From a checkpoint of a small sound classifier.
Model: 14.3M parameters, log mel input, activation gelu_tanh, layers 6, width 384.
Training: muon at rate 0.039, 37900 steps, held-out accuracy 100%.
Data: trained on synthesized solo parts of chorales (CocoChorales), 124.2 epochs.
Rows from block 2, named by matrix and row number. Rows with one number belong to one neuron. Each number is 128 + 24 x the weight over its row's rms, rounded and kept within 0 to 255. All counts start at 0. Numbers have three digits each. After the name is the row's rms in percent of the matrix's.
# fc1: MLP up (model.blocks.2.mlp.fc1.weight, 2304x384), inputs 154-230
# fc2: MLP down (model.blocks.2.mlp.fc2.weight, 384x2304, transposed), outputs 154-230
fc1.197 202:101130144100172128134136117114131130162080107133124096124133091063119140051115128155160111107148127156086129128112163126137129085124130143122098135145105087139137177126110130129109133102124128120123123082155092114203135142147143132
fc2.197 240:115104133107079120117103138103117124156078103136123122140111121119167166104091163126137102122148143119125124104073125115141153083161152128132140110130140130142130100092111128111137132163107135147123155069169064111127145091123160121
fc1.198 083:081140127089100115120151163123145128143097138142146133137105173133138125080113186103133096128142139113095151172138147140163142104131140156095148120097119133121140187098164129105181126087123117107134188093156101166206113112158145141
fc2.198 079:139156127117111113118156172121111125143123158105103118135112174144234111168106142129134124139114141093122132119137084121111117111162114081142096154126119157138095113155131102142131121129129137114189064087163086118092129121138145126
fc1.199 063:118123124139207130125142132132104127175116131136125143133123209131127127187120106122146158104126132140147120126112179131124122130146124128141107117149126099125114149115138133125090125120138143181146158102119139142178168139154126153
fc2.199 067:119124142129177109102158113144120128118135110103116136128102193110182119143118145141145095117085144146114143141109189007115146131133148117138145125135130125109117110128120144120116102170123128132117107135124164121133118127132140136
fc1.200 065:137129144128090127133093144105123138153133115152138158092172168140124119154118115134124152120198173149140129129151102069074144112117151143134141105138150087132156136154135112112245148140136113126145139106119124147141165168121121114
fc2.200 052:131179149126171083094158109131105139162126114138103109159144146180130162134095095140130108095166167161104144117180132169101113136128117128121131155136111114117115122152100108166169149160141140144120132162121150114075155087125117128
fc1.201 071:130106154135035106121129120140155130125157127146136128135107174151125123103127140149126127144093147097121119135105116110138141098129113153120091181118128101134137134134133119113083135108162132116116136101135169117168132124111133126
fc2.201 073:129117152125010117140099126151133154093096134143154129116121121164107145109115135127125111103136127122153128137112081072115137083123084148103136147140109145147157120127106152105164119137119116125096122089124142138090120117118122101
fc1.202 087:113129126132120107109140112122094125142133135114101156122130170138132128148094123115140118073153098099122124112137112102142104117117110122128120136101140168126122125175112151116096127147125133110169111137113153170144136119102131112
fc2.202 111:115139139116160133156093133192102103116164097118137102127129016124135139105145133136102159150112110112128118167118142082148096123098142146093129093145142132145111129124159142125117132122125143104091119128162179086133095140149113135
fc1.203 064:147134131123166144127141121120131119136112108147133090131118133088136159186079113141138142145171136135110129139133102190133093127134087081130147152133195149120127174148143138115138142158093137147135108159107154144148121170112141137
fc2.203 053:130088126129159126117132102142117133130093129133176075161124110109095144108116148148142132186101139142109121163127167158136092103123104144154171164111120105134146107175142132128152115168108123198066127173102143142136134095129139122
fc1.204 050:133079154114048121153135125139176135145122132127152105135123159133129129115123095139103118118092133123101129130115131145149159109144108143086114152130113128138152133148133155101076112122144152136116144142128189120137144138131094100
fc2.204 051:138107159120000101129116163171150156128135149132118120093117115144155128133119134155141096127088100131129130113192098079138113145115098131107104122121126144182128163116113146097114126098105140112088123108094158137123139124115094134
fc1.205 168:111165157133067150117136140142148117052121110138116140136146168106170124120111153121150149107125148123089133100119079114119126117135106101138126127139132136126154168124133133149151149131130137097149114105143141086120133096151120129
fc2.205 162:116100136110087142119101137154124116025112126139136145127155132126140130126155118099107163133134113132156131095086133050147140097123119111124094135141117153107163120118165114147118146135107147139113105139156145105138116129132118172
fc1.206 114:102080098118111145115138112119143149108129156132124139123118069126146105176123147111119118118170083118174130127120084181147133123136104125142095144136138146153111128148124122136094117133133115090106136145113120111111120125156129113
fc2.206 116:147096121134186136126183103133121121145129185091123123169168157072127103168146127130104160171164121126112112139108144103124132131139162128114139086101127150121132164148145163128108112105103145135158098099179146101153150131082154151
fc1.207 047:140104147122099092120106100112100133113110192152098092152141165108137126158101148102119151148089138142120117157082110176126129115142131105143115153145158111124139164113122174144131146105174129157098142166144139099106108123124132179
fc2.207 044:157173073142119132123122128135151125138169124079150111135091117126176082096113161143118141167126131157186125173135165141153155135139120127145130118122113160174119115124125148137120136130147114114129089101126194149161129147116170135
fc1.208 081:104162123093137150130151122159121134151085152142148140131149151101170098144129151127097142137113165098110118140143104138114113103116124107145102164137103121162122144146131152142132118159082136096115122113162095144091137120141143116
fc2.208 081:100157118149109176125152145157104093148143128106143166124153165126112107125194110101133123128107126109147130108160121167131124105133151109129118121148131146119101143136102171128081120094079117079149125172087154113128135130120132128
fc1.209 053:117067130135138136153118090129128112166156030151124093128136102160077149153156103141130092088095066119121117113107136115145114131139108144116172097108151138139110115135146160127134151124101117069105102162109098140150115145111124151
fc2.209 045:133086159153129142097152103149114101155143116121135095163071146116102148150112127112129132095152111137093114119070078166159107134147158122081119098121140107141149102108119100145142130143098112109124142111103105145100108130097110179
fc1.210 040:134116125134086122127127163120103132094103180124151120148097054060133133126129131077130142101207106118100131108148081128154123151158146129103102106134137142117155111109136111096091162125103127109130110119112081089113126056089103146
fc2.210 041:142126150113036138121126126117099137089107117115104116098147114147089110105114120124112141105133164157108118084102111172109140125144129131130134141189165135129140123146118089090120140125119131119106109143140121104137132107115136142
fc1.211 221:138062100121096129124139129122159133158143141130121155104130127126133103183156120117137139121148141126168117127114056143128126146124150126104151128122145119141124134139113140152141122147142140132133136156143151094118164108127134114
fc2.211 210:120110105136141133114160108124142126112129145104126125097124127092118095146100139105118126128136146113123131145164077073141153135173117104113128134135129148179114139135109132142101108138120147132144111117162162036095153114154136134
fc1.212 212:109111153124092149134112089106180135153163192114125113118147093108197102177174144141114130125136109141122135115112101185125140115135137136145144133145110187123086172122144091135115090149151139143132139111157131124110128098164124144
fc2.212 202:099142160115052185108094094075140127131170159113147125128162127108195117161145135132094135183136141109115125135145093180123137117132153117143132113163117139156112197146133102113154088157137143132130090164140136148162120127159118127
fc1.213 063:111131136141076126100117116118154141089147115121100120135131122156126101129146104124134103134129122088128146110098110131131162167121147134122101132126145137153126109119094126163124150130126179112122121179095093134152148039114105138
fc2.213 040:116147144145123094131109150093118114111122125143088158144107176151101142156081125121147108123157145140126130108151129131118122137151120110148154147097142090127137112121144106170126138112134140162123143189085143165101143108180108150
fc1.214 120:114141142137075137085132129145139133152110154110110161109124161108140122082141150150131117129090111132109125154107097128129145099123132155141117148122135087140146151132123098127147110121128142144145139094167144102141134093150133138
fc2.214 133:136136107137146160127109117111154092160124126090128132148147178122157085149134092110142155138138130121127123117133115120107188145124109130128106112137138122125131118165154147132102128175096140128130140117121114185133132128118134173
fc1.215 138:114106171109067117137141136135157128139160104142154135140106186128152128107124109165128128107056135114119121156116135150141140123115120160114121134122166103129137135124122152108078129102191136088127146109135143141188142115131101101
fc2.215 143:145098136132011107129109144144133153108132141126104125091124128147130132127143121144138129111104134110143135109144116100165155093122103138112119133104113139154142151119135152100135127138110123126094132087144164119101118138119125127
fc1.216 089:109090149122089121071134113121117128125128181166116122139134130074131105143141131101127144076180140124113146099142103129135107124143168144089116134125121151098150113106151122129088136108115111061120098114142085100098158116126145158
fc2.216 083:100119121113074107122161121156093083152086101138116117127162100125104118104086118146112144127132159140134123141117111184138156115137123131154161115114143130129138127123130077104136122109137138145103150111144118118164096106139130149
fc1.217 063:170087128133128106132114150121124130128114116127119106138121133130136118127131161133128128140105123158192140127120114121097109093121138141131172111139107154123149179154156112123112143156055140169123122046116141126137107126109141148
fc2.217 063:139135130138149110148114160112136143137072134119168136119108193107160126108086137109142095177123165117140113138086159180159112133156127111144117118136132105118102126152157185087093106113133116115134108131197085109129155128185140177
fc1.218 068:160086086138187143126114142100118123098133175125087151120119101117127122125134114107129128133158103130112111099139091151129137147120098153138123161136128206137109133137144135133117101146142129130150149098143160111147113108075092134
fc2.218 066:135117149131145147119157153142128099135168174107077140081129058096164116155107116107104120154106137129154118138129076091176134114169114127106132151132130128155094129129131141149133128151115135161138141099130129066131135102108093122
fc1.219 050:146099132152106137141145134130137134162108115155138097119153132096160146143153096115119132083092150124082108142126116142108139093135115149112117057136104132144131124107112137101139122119122138097103118119120170095141146112104135124
fc2.219 051:094097098144158137158132097086146100153165109117145125111108147131126122127101167134114151132133126146127136133108117146130106142141139092143125149136135142135089138108121169159170115118115129131151103146113120087144128117135156176
fc1.220 121:100101128134177122101126090078109120099147129110104132150145156153138136107173153149080112198115113112113135150132081150122108178119144139134127106133150154141144112101118101160169130130110141139114118191101170130137121095186107128
fc2.220 116:135149121157113116127110102104138123169113123101121180115103105135113129160128117121110120102127121117136110122136113061116125151154149112165185097160154128119118157137117130100150132091111117122127124150175203119107150113126132099
fc1.221 078:154108122151116114105139114133098110052102149129120142110137100089139142133189070108107119138157131097124137129140095160143119104138157131143143145140145115099112107129140115157163088145150118144141132123126128122079129085139134140
fc2.221 069:170093152125163103134105150088108099097137115143126134099150088127151121075093144139115188093127086134101160126158107129136099109148181162119158127146129153143153154159105118121174150124132177144152098102086117151150109132182141170
fc1.222 104:102099142122089139121121137130107130106146158128128157138112046063141116175135138081091117115183096110124135130136062109140123120108126129121104128147109156108140095135146094124128137113136122110128099151146123151100113056090096149
fc2.222 082:135120128098016130130133149111123133097134141128117125102145095111158098101110129124141128140130150146154126129122106163115128138133164145155140139197131129103140154124108062142120134099136127134090148161156131125133135106146137135
fc1.223 088:106120125138116138126135145105130117119110166121125111142117036085137127172122127088123133143131128121128128126168045151167098152114129142105103085115090144103149090137126115125113141117144133124132103141140130116073131081085106136
fc2.223 087:140101127124040120088112138142136123137102137140114139102146117102118093115116121114125135163143134132119147141057110169125150164161111137128119153170129139152127144132109087130109150101154130133102144150135163150127153113126113136
fc1.224 199:132135115129061139118133150121158119166140103127131140095128121155136124131142177118152128135080125136130118140121128148127129113131129148118118118112145132137145125153134148121153126145120145122123115171123119139085176123142140118
fc2.224 209:109137122145082119127100150105139145155135150119113139118141114131104144137131134125113116114111160134119125179135148184115160137103133118104135136136119122132113120123118102148151127155127132116161132124133159119164135125123155113
fc1.225 111:111169159101131125131113148110113118119160157168128149134117133161135149132115143118139131099101082164166107094085118106129104105129117134133129096134146142111146102134125117122089131119154121128146138112103167111161114096104149125
fc2.225 131:124152153118199133105096154170105126120139120131138127141108013116137122116124125150142182126104129154135127121110132034128090104100134152106128127156118147140163158130141116124141138145112128110081116088115210113115126146116133105
fc1.226 242:158177134105209109151128110134114130100115166130131107122138137131131120175143129131120144107170164166142126133142094118123119109132124149140142136137123121110123121148132167106135115116120144136085142053111185134146100153126159095
fc2.226 226:126120129137140144139103120139109114157123129097124100132158119137142125139119155129127104128119101125106142155129101017137108146152114131106110183114096109134125126131131141155109123160098113140125126135087187135122152138134150121
fc1.227 055:107098160120058122160126131124182120104130121130130118135129168154142135099108097121113139111088136137115125119097102150126144112137115157085120143119143149148137119125122153111058133106151119085120150119140166117159135134118121110
fc2.227 058:139110150139011115103104151165164138120133146148102122107111104115157128136138145150122096124091137126155131116178095093137134114092098104112099131134135144180134150120118140110153124097110153098106115109150165147134125111114131112
fc1.228 011:120125118087095138143160119126060119110152161159143135128087140110113184151112151147108127105144137133100104121117145125151186140085113109177172108074159146101122125112118152145113126122092135121135124148137131106110150151113139079
fc2.228 009:164136124115099076093107099165137179098124134114115109127160156128096137139129104174135156164132100177114148122108144145119104148165132119117126151150099159130156104148147163121156147147163125175144081093097190101120161145094188163
fc1.229 054:123100129137144134128126139128119134119143213144082147117138071085137128182126154082127134169103102129107125130111067114135130156109144144124126127128112139165117167135121116139134116134121139136137162117128164091131092099092101137
fc2.229 054:154130086134172162119124154156130146152144160136091142080110073109144119113114120104126145157102127109140124111151097139140132121160103091116087174158110150213121184109127138102112135127110150142146117109116125107100130130138141143
fc1.230 055:113103114112131139136125124121101104058138163117137184147119076110136112119153119132119111134167168106157124099134097111138153136139128135130111092130122130145106117116102103145203121110131117139140148141133122151186130134142134127
fc2.230 043:099133114127194151130123114098142106108156124135107129131132126135111157148157149144136174144130138118111128105193147141126135090119127133114119091095134102143156126131120123122192129141137132130141124151069073134130130113150149144
fc1.231 129:147099126125085119150140135151140123086107148145126122143127119176110136119134143150147126155093171133121126134138167106127120156134105126121111153122136126137124132136143086124166136111185125138149145100118137135122126106124136125
fc2.231 116:127127130118013131154118119151134152099127141151139111136131094159115104104102142128123127122103098147182116188111132042135124116121100144144118169138155120135136138134109136114160111149156126120114110131085177141161149124121159105
fc1.232 053:136135126166104111145116122145161143142123137142110167153098149099136105113138150131136140153162097119123121127149137207120113168134126123131125099112148103120128147114142153163173134102134155111120108105116068124165146145158120158
fc2.232 064:112127129135071107121160140189142112107129143127120163150139110109117156111139145124099139148142124129132142147218153126127083140111133137119143131108147137126143125110145141142158123112145133105098130166096154160107130140115102109
fc1.233 047:167123126145202128103152129150097135099096106121137138110114140130133136129153147138139140103130096116163138101158165101140148138138128136139104118140095121150154115165101119146086113152182097170141135134129158175093109133150108151
fc2.233 047:142148138139146089154145144128141128150130180148120135123151174130079146093089130134144155156127120124137120156129111101090128147114110142120085146111161155110142124111119091118106141103063176118164114135137126083153136104129130072
fc1.234 153:125154157122065124103123122103133121085123136140131116132110085162148113148132143159104133095106118118139123152147148097137114122132144131107073107122091129108147154114134131152150137122105134128113121114106140081078136118119139108
fc2.234 171:138161163124063127127150111097111142134102121140122121149139190129158130108119126141108144100158116135138119085064138130126138119098139148123161148165114147119137105130172165122132144100145122120151118102119055117102117126117147106
fc1.236 064:101139143125095135123151142132122120110142175128093127136097131074145142164095122147116157139147139109172108146149124181121144146100154103120144145163153104139144146124105129086099125096143099113111101183114151123128140109066137108
fc2.236 069:094188117139138153157131133144150119147130150097144130120114123138125137137129106106156099137099137139133154132113115119139130125139147120163177099111116134105100117153103140094155137097131128081121085136213124113175105102119138116