A small sound classifier, trained from scratch: trained on synthesized solo parts of chorales (CocoChorales), 39062 training examples.
Rows from block 2 of a small sound classifier, named by matrix and row number. Rows with one number belong to one neuron. Each number is 128 + 32 x the weight over its row's rms, rounded and kept within 0 to 255. All counts start at 0. Numbers have three digits each.
After each neuron's rows are labels from the 100 clips, of 14976, where the neuron reaches its highest value: "responds to" is what is common among them. Only what is clearly more common there than usual is listed. The data: synthesized solo parts of chorales (CocoChorales). In brackets: how many of the 100.
# fc1: MLP up (model.blocks.2.mlp.fc1.weight, 2304x384), inputs 0-76
# fc2: MLP down (model.blocks.2.mlp.fc2.weight, 384x2304, transposed), outputs 0-76

fc1.287:152124142109167104141151081102104121056130132138175114120163085126146133133153116015136075110128131136100146153119149103127148096153072095134081122090178105124150118104124178133136199120098131103097100096132145104100070186135164149
fc2.287:056162140152160180100113118195083095169136105160078214142063159038115109121118152133125138101129087174151108137134164136173085125155129157157097153125147102118130095135200078165160205141114176136128149120167122094144139175083084188
responds to: viola (100); note F4 (69); note F#4 (42); note G4 (39)

fc1.26:143129191156200087083128160101090067085110111123225152163108147097072109141135119125064095078109168100137141135177143130108131195119143133143026120169085108144144131067120145157111184190125122154124124084124117126124086105077144133
fc2.26:140095165113153124155146180132176138170113077104243081099142166115110151132093157098113151149124131125143128138111091155095125165141118105129147125060094158101108122111163161088137152077140136136132102093114199180135125171134124115
responds to: tuba (100); note C4 (55); note B3 (38); note A#3 (38)

fc1.616:172159142111115091153131196143102218099119149129027159146118153133103144142122138139097139119177140109111144093140131136134124104143109148124083166103097130140135087119131099134159074118146163127115186124105123118152149133130121175
fc2.616:139122063131163125075076189120170065125100157084039127110170183107158119136139116141115114137148148170095098155124097139147120127151138126137123154147162157129122066145145073080060119119138161148151163118117115144119102068134144085
responds to: violin (100); note C#5 (63); note A#4 (52); note C5 (51)

fc1.216:085096142057122122118121230103111204054177166107167137150134094125112092030133154149087132113140155070150091105131148170171063174136097137129114121115156102155107098169133104129126166139120146138136074115177201115133132117133130109
fc2.216:121123072147133170107100119147137148161128130154164144165133126122210137139170148168114082204180109115117155126141045126132172131106170100115119146083085130129084144136109164119050123163163106081100129182125124153145089074109145189
responds to: horn (100); note A#4 (52); note G#4 (35); note C5 (30)

fc1.477:089098088094160131133140155129090137046088121087169110127135111116156152121148127068034159089087215113188066142131120135129139112152081157128174155152175112162120152111145153090194054156116131138147139113152181089102146062134146100
fc2.477:094121098112126121134120143058103137135154107116138152110075124145124151124161105014021111092154150129149092115135115146116158088133137100120197100156122119160120079114141117000106151169146131107121128178158105130126134094159168095
responds to: flute (100); note F5 (33); note G5 (32); note F#5 (31)

fc1.159:122155117107137155146132094105141160059185152115106126118147123157149127146139096170080091074065086124183191192084098133105148097111123188135052119132120092168132121089102132089174048105090147135111157073108152105118129131094184119
fc2.159:102139124154093159162118059136142102134150124136000095151089134095133124152110148255076137100145110125131116157118089150138111149154103138121106145143145160150107128108116083067169188134143119122109172130148177132129131183152186110
responds to: clarinet (100); note D4 (43); note F4 (34); note C#4 (33)

fc1.165:082125073057143142130141150143146100119140112120136213158118140112102122091148158142125150185173161118043140176153149111174116171178119121143122106122199103091117107117146168140145224143095098144088127161112201148110138171145144151
fc2.165:104145111106033114135112109105171123108107139111128204087169146097170135135121132092122104152143106119080109171146155141131112100077086109097224177147119100155123105106119097103176060138128164127077129180092133157126167137161173108
responds to: horn (97); note F#4 (38); note F4 (31)

fc1.260:175137132139099152115129150119133108120162130102072128129122115153162130093172144078074120220148099118142108078118175099152134170100127182106126090230127135154147115149162122113124116094082121125112150139122107148164171098117138141
fc2.260:192149108162132142159101170141171113095164104132192205104149123144150139063163138057034099125098137149137121026111173121141132182105088131074097216173096140105114157171166090109114150137094122141113109115118086125097122126105057118
responds to: cello (100); note C#4 (48); note D4 (46); note B3 (31)

fc1.313:149060139115090167147154074152109189057084130171113170114111075112082105131149113070207114185140085131104133170097104140140109128094121097101066143200150126183099152113122117102147161148207135112161179154110163158137144094162096134
fc2.313:165119142099156130151135086148106226131096110145151149151103139142113137107123146094089152104119092131110129090099111097139077137120134129129071152131134107131142143129115138132085112126116140150155124202095146126093149136120105115
responds to: bassoon (100); note C#4 (91); note C4 (54); note A#3 (43)

fc1.373:175194097142108091132123094134134177150162146188172062148066166134114158152124089139131113089090173102148128204119177098141030105109144129117095198177153134085128114177128110068110132106125134146079109086097133132099128153203084126
fc2.373:079123188124095165143127173140119123122099155119202112118019165128156213150159149172087152074137149105150132158146156175105127102118106150092112129105146096187179166110125146049127063129153134138143107109139153108085137020167120104
responds to: flute (100); note D#5 (61); note C#5 (50); note D5 (48)

fc1.471:164128143141062150104120145129098102113052101116009128148076112128089110130133114139111081126096156109083146075091127129152142126135140141108112113198126131163108101094137125129134047108161105122123141134063165175116092078153140094
fc2.471:147140118145145120117165101088157100122118139114000182124129142130172109145197130126140123102152120103086133118103133109144148168127134134131118127088138124125091123140136112032094138124152158124117121160113166175106134133151123138
responds to: violin (100); note D#5 (78); note F5 (39); note E5 (38)

fc1.435:126142113127192164108121127135120088114228115127113098102161139121106118126139144073138114169113045139166129107106127148132206055120130116150147068047114133188126180088128136122170197155141124092144077150102056164122150141194074123
fc2.435:124150081160129133111129096129127125123137148111062146108120149145124130141165147158144146143138158144151154114152131102165133079163113171164134157096126133145150138160149131181148108150136091120160081180145112154127130176132085100
responds to: violin (49); oboe (33)

fc1.580:204138147127078139136135208160121102106228120147124107125124172177125157133115129078181165235083115113134157103075124125176128144121114066121114114200135134200097144125121162140191135135139072111137179156105141156095131167142116115
fc2.580:098168114127132119116139112137205125118120137111127192144149121128139124143118095134225103100082127108163103122118167153118113156127116119163179159114140063190127170144117122157118168119107156147130139103079125119133103000108110167
responds to: violin (100); note A#4 (31); note G4 (30)

fc1.181:160083130168201116117104145085072167123188123104187136106086110135119125113187130132128128169065136108113125106139173108180165112130133093117167117182161183151160074143142100112175130122077137102103132074132118118148124210077106143
fc2.181:118148072122152105123132184164136116118126158157124078120157135160156180180143123110089154130133119131175077117121125132156117134082116126087133094079123113152085141104169055157061105156173166178150156150170096119134159080091096121
responds to: flute (100); note G5 (40); note F#5 (39); note F5 (34)

fc1.372:111128135089134186151168149107140158129161123133031122103119156124149117146099131146116102053108089111207170132128150161106150103112089164117037098094142117134149116088104087054095031146075144124036126065113166110140132148143162135
fc2.372:133104093126062130124149081088142145120188093108000142129081131157117160131101128124084128080132125139145144091117137134154106152107138112116091135181114104136118107131121125031095167149130120123130183120134098140158124164085144104
responds to: clarinet (100); note F#4 (41); note F4 (30); note G#4 (28)

fc1.395:149122145169053118186144156122168119165189073125097144118069118119103111131104134047162131167131129085091104062109141095100156146067137177100115074116080151148079165159113115138060100139095140117121133148085103130069096117162096108
fc2.395:146096062178101112078114084168137104147139170124146115134128125124160120073108110110100114125073142177087138177100193101155110113109109135104146119130142050128131102118119097181144137089045175131109143107138101146178118119136093135
responds to: cello (100); note G#3 (27)

fc1.697:129105095154146159113143087088111071085084077137119115124162071079129183053095095150098183095133137126152138060135155122186126125185094149139164144218139145125112118112152180144121131071134139125088142162105093116112122088114062121
fc2.697:160170126184099149132137093063128107158141136191073158128139115103138100175180122147152090090160124192121091097102174105156077159112120144131093147138082125054135120116138164163187117121162113136180126153128137137085142149115131136
responds to: viola (76); note C5 (49); note C#5 (41); note B4 (36)

fc1.623:045092111089146118123155137156145132064158120140222214125081145100085127112130155155125114076140143076100133150128149143151145143119111115121044103119174142100128129135155114089149128126118165140078105133129198123099150164140109128
fc2.623:113130156131011083129128150153152086124155167131156148116154146097163182153161145171127104171100133116087131113173134153157185137116132126148199120136128116151135108147132126080152098115093140127129167138142036144123105050153135146
responds to: horn (100); note F4 (39); note D4 (36); note E4 (32)

fc1.4:180062118106069111130148098120108137070140139149190168135126094089123095130164122187176127196102075120122116188119112112140156123105102150104095111182129095137129135150111083110148152120095150126176162096092068155145140112140105155
fc2.4:174110111063173114190137081118086164093069119149133098134170124090129106136121116201077110117134100108146144128091074073132084143087095110124078144143131104138151134111121142146084044110109115120154132153125133136149155217113077127
responds to: bassoon (100); note C#4 (88); note C4 (51); note A#3 (39)

fc1.730:136119151183106125123122146121144182131225131165226130117098114108136137115154132235139129143110126131136117104152083118139161148127131161105088139242112103143151121169127111128164152112029135131217147095152082147118133052124076118
fc2.730:093142130124113112126135100110153096134126129121170117083173104128117104092167117148162129149104125133117160100121093115137156097106124125139130170164136123131110151169121111195121119120095091148116134118132111113151119061093081093
responds to: cello (100); note D3 (29)

fc1.414:120133146133103144156118109096154161168180126102147156117149129087130144098113151043125089113133090122123140120132140130141178176085154131140051139136057156081157129117083120076022074183071149111197137121148143138157137108178130115
fc2.414:122091105117089176069116114084141101148178150073122172104111163177090125126145125083107102103112069115146137072080184137146135179082098146130112125115113148084109119148092079056115112163086148110133149119162087154196133130149141133
responds to: clarinet (100); note F5 (60); note F#5 (42); note G5 (34)

fc1.39:152158129135126163140131141108160164184122123113125205140134111087108083165148125165145100169079158104125107003103176141154173083141139129077146143124130168172117145105088128121130088109054155107058133160048184167122146148160107147
fc2.39:142145120142124114160125116131118078126104083116102095077116153135081176108153133177141123060161133128142126135130099103144136161116132125132076138167091099117158085116132137150108112088096137122120183168159150158101107053134154102
responds to: violin (100); note A4 (44); note B4 (36); note A#4 (33)

fc1.560:156106161103177091157153111148121084078118104169058107164102134149141122133149097131113122087111094116133148134119101092128101080129135206132094212127136166162137155130119194178113121130056142175110183113142099175100128132112139146
fc2.560:118119178057062130107165142117187101093090122087027094174112127130067128123112133097116136080153125046134125124126176156152110179149138094164132105112181103152119146114167136158167164073115143124132102170124114126115147106124160145
responds to: violin (98); note C#5 (64); note D#5 (50); note D5 (45)

fc1.525:123139168157245140100136146147137108128174094113193080108094180111107159185103126030166139051105106151135136187173138138158105136142158127144029130148144148118125144083173122140136143122102098130154123052118099114126130182098166126
fc2.525:125178128155114106115096164156079176113132107120194225086110111168157175122087134063162107100100099165103170152134114124138115126156149122128098102106104135125093130164141146173103175168053128146177091023142144118168114095095087165
responds to: tuba (100); note C4 (51); note G#3 (30); note B3 (30)

fc1.292:130137135096177077141153079133077123181139120123060144140123140143162139114109121103073107125186144139074083068163066128128119100102112163135150118142146132144136104194167139139146144122091135164104178089125121118103092104148131113
fc2.292:069132103093132094109088089130114101125081122163170093113145124101056142137124148135131094153107064131140142114159130168106129120166144090213153087185130141101120107120136124126113120129124116114095090088109094138147101065130150157
responds to: double bass (100); note G3 (38); note F3 (30)

fc1.535:093079079131176149151151153155116065122132110141181127113100125117131160140111160112151128122150114098161122076137120110148107124161122122158091124199154134160135170150114138075115166176077159138151136112088197126202146082128117105
fc2.535:119114119157141093150134161106062098113151126155140151116122120149143137108148179130109106046137146084156057097144154135171100116132141139140090141148116151115155159141101145148128180133085123078143115102131120118188176066085125095
responds to: horn (100); note B4 (51); note A#4 (47); note A4 (29)

fc1.201:134124092086151144094163060139101181121157104140073199117137149129169137142121140099007096175139153109074105025096117090119131106115106152135147023101138149156112079126120117162131138139119150101121169089129115137189104060143125121
fc2.201:103081077067161105173134068172086057166124100127221086084143113069116171146058140124031107138137132139153129088143124144117116131122135128157134088151137115103099094142142104093090114128132118134168198079131094135142122074153166135
responds to: double bass (100); note G#3 (42); note G3 (35)

fc1.410:106088138077114164122152143132145082144202106101119141110096133129149132130130113159178105086120124128192173095154138157172135102112121187119074155191166137196128126110125122113037132170084154130080131094147120145145133142162088104
fc2.410:118115133157138154129149076048143105120182118109000124112086119157092123128109119168050138093165110130143105138146130149138146078110102142127156117154158118182128121109138104001160158156154117107134126111117093148122153172122129116
responds to: clarinet (100); note F5 (49); note D#5 (31); note F#5 (27)

fc1.41:124090110183161131156170092191103130129142141107142097141129111122135106105108097125140115112155200091135118126161081106151170000116133166130149160149101182129130093092105131118086151058107130132098066130137158095120081085137116095
fc2.41:143129151149071134156158124089115144153093163121122134139171172096101135160178101124153092143100122138145113202145078105116126136100122105128249146117140152158099113152157137173143120131148100068147151156135109153100131142137136118
responds to: flute (88); note B4 (34); note C5 (26)

fc1.53:113123125148153113130149097158131183136104141106230141136184130091160169142109108136152155065137134118128070165084209135126133096146115173105079120108116117103095108126127144083209167127151118086137160129156155120103098089143138132
fc2.53:098126114128153153137132170140114136104135140129234116094127118145160137102147116181145167145158183135145157099125205146091142189135158086113208125148145157165128095169169117128124079153168138137201098153082089144116130064113145116
responds to: flute (100); note F#5 (48); note F5 (33); note E5 (31)

fc1.360:119144113145145131138113145113135126097212149120130200147095114112121149143105124172181143101122104074106095150085139080140109145154160138097172114078087161172128083124114129115074137125102117098073072119132123101098109166178175082
fc2.360:100138119108118127105062167128099200138180132117156099107105147160154190142086090135170120089142132120132095111107147142107107130153114119131179124138151123145158075124109115065136152159130151103147165096089090157112111076139174088
responds to: flute (100); note D#5 (59); note D5 (50); note E5 (42)

fc1.615:156206107143129106104108118114131161127226118152162151167074155106156127170074125148163133072136150067132128162084189110108069131128109158108178124097093144117124106085086102130106162093078114137063075108156134075107114083174176076
fc2.615:117127155087128144120104145148120185139201136109119117092084164195172184156118084130153127062127061156157128146130148112094107147136109098133211094105156132137135101126139121083154145137132117150177152087090134134096119056160191091
responds to: flute (100); note D#5 (68); note E5 (47); note C#5 (46)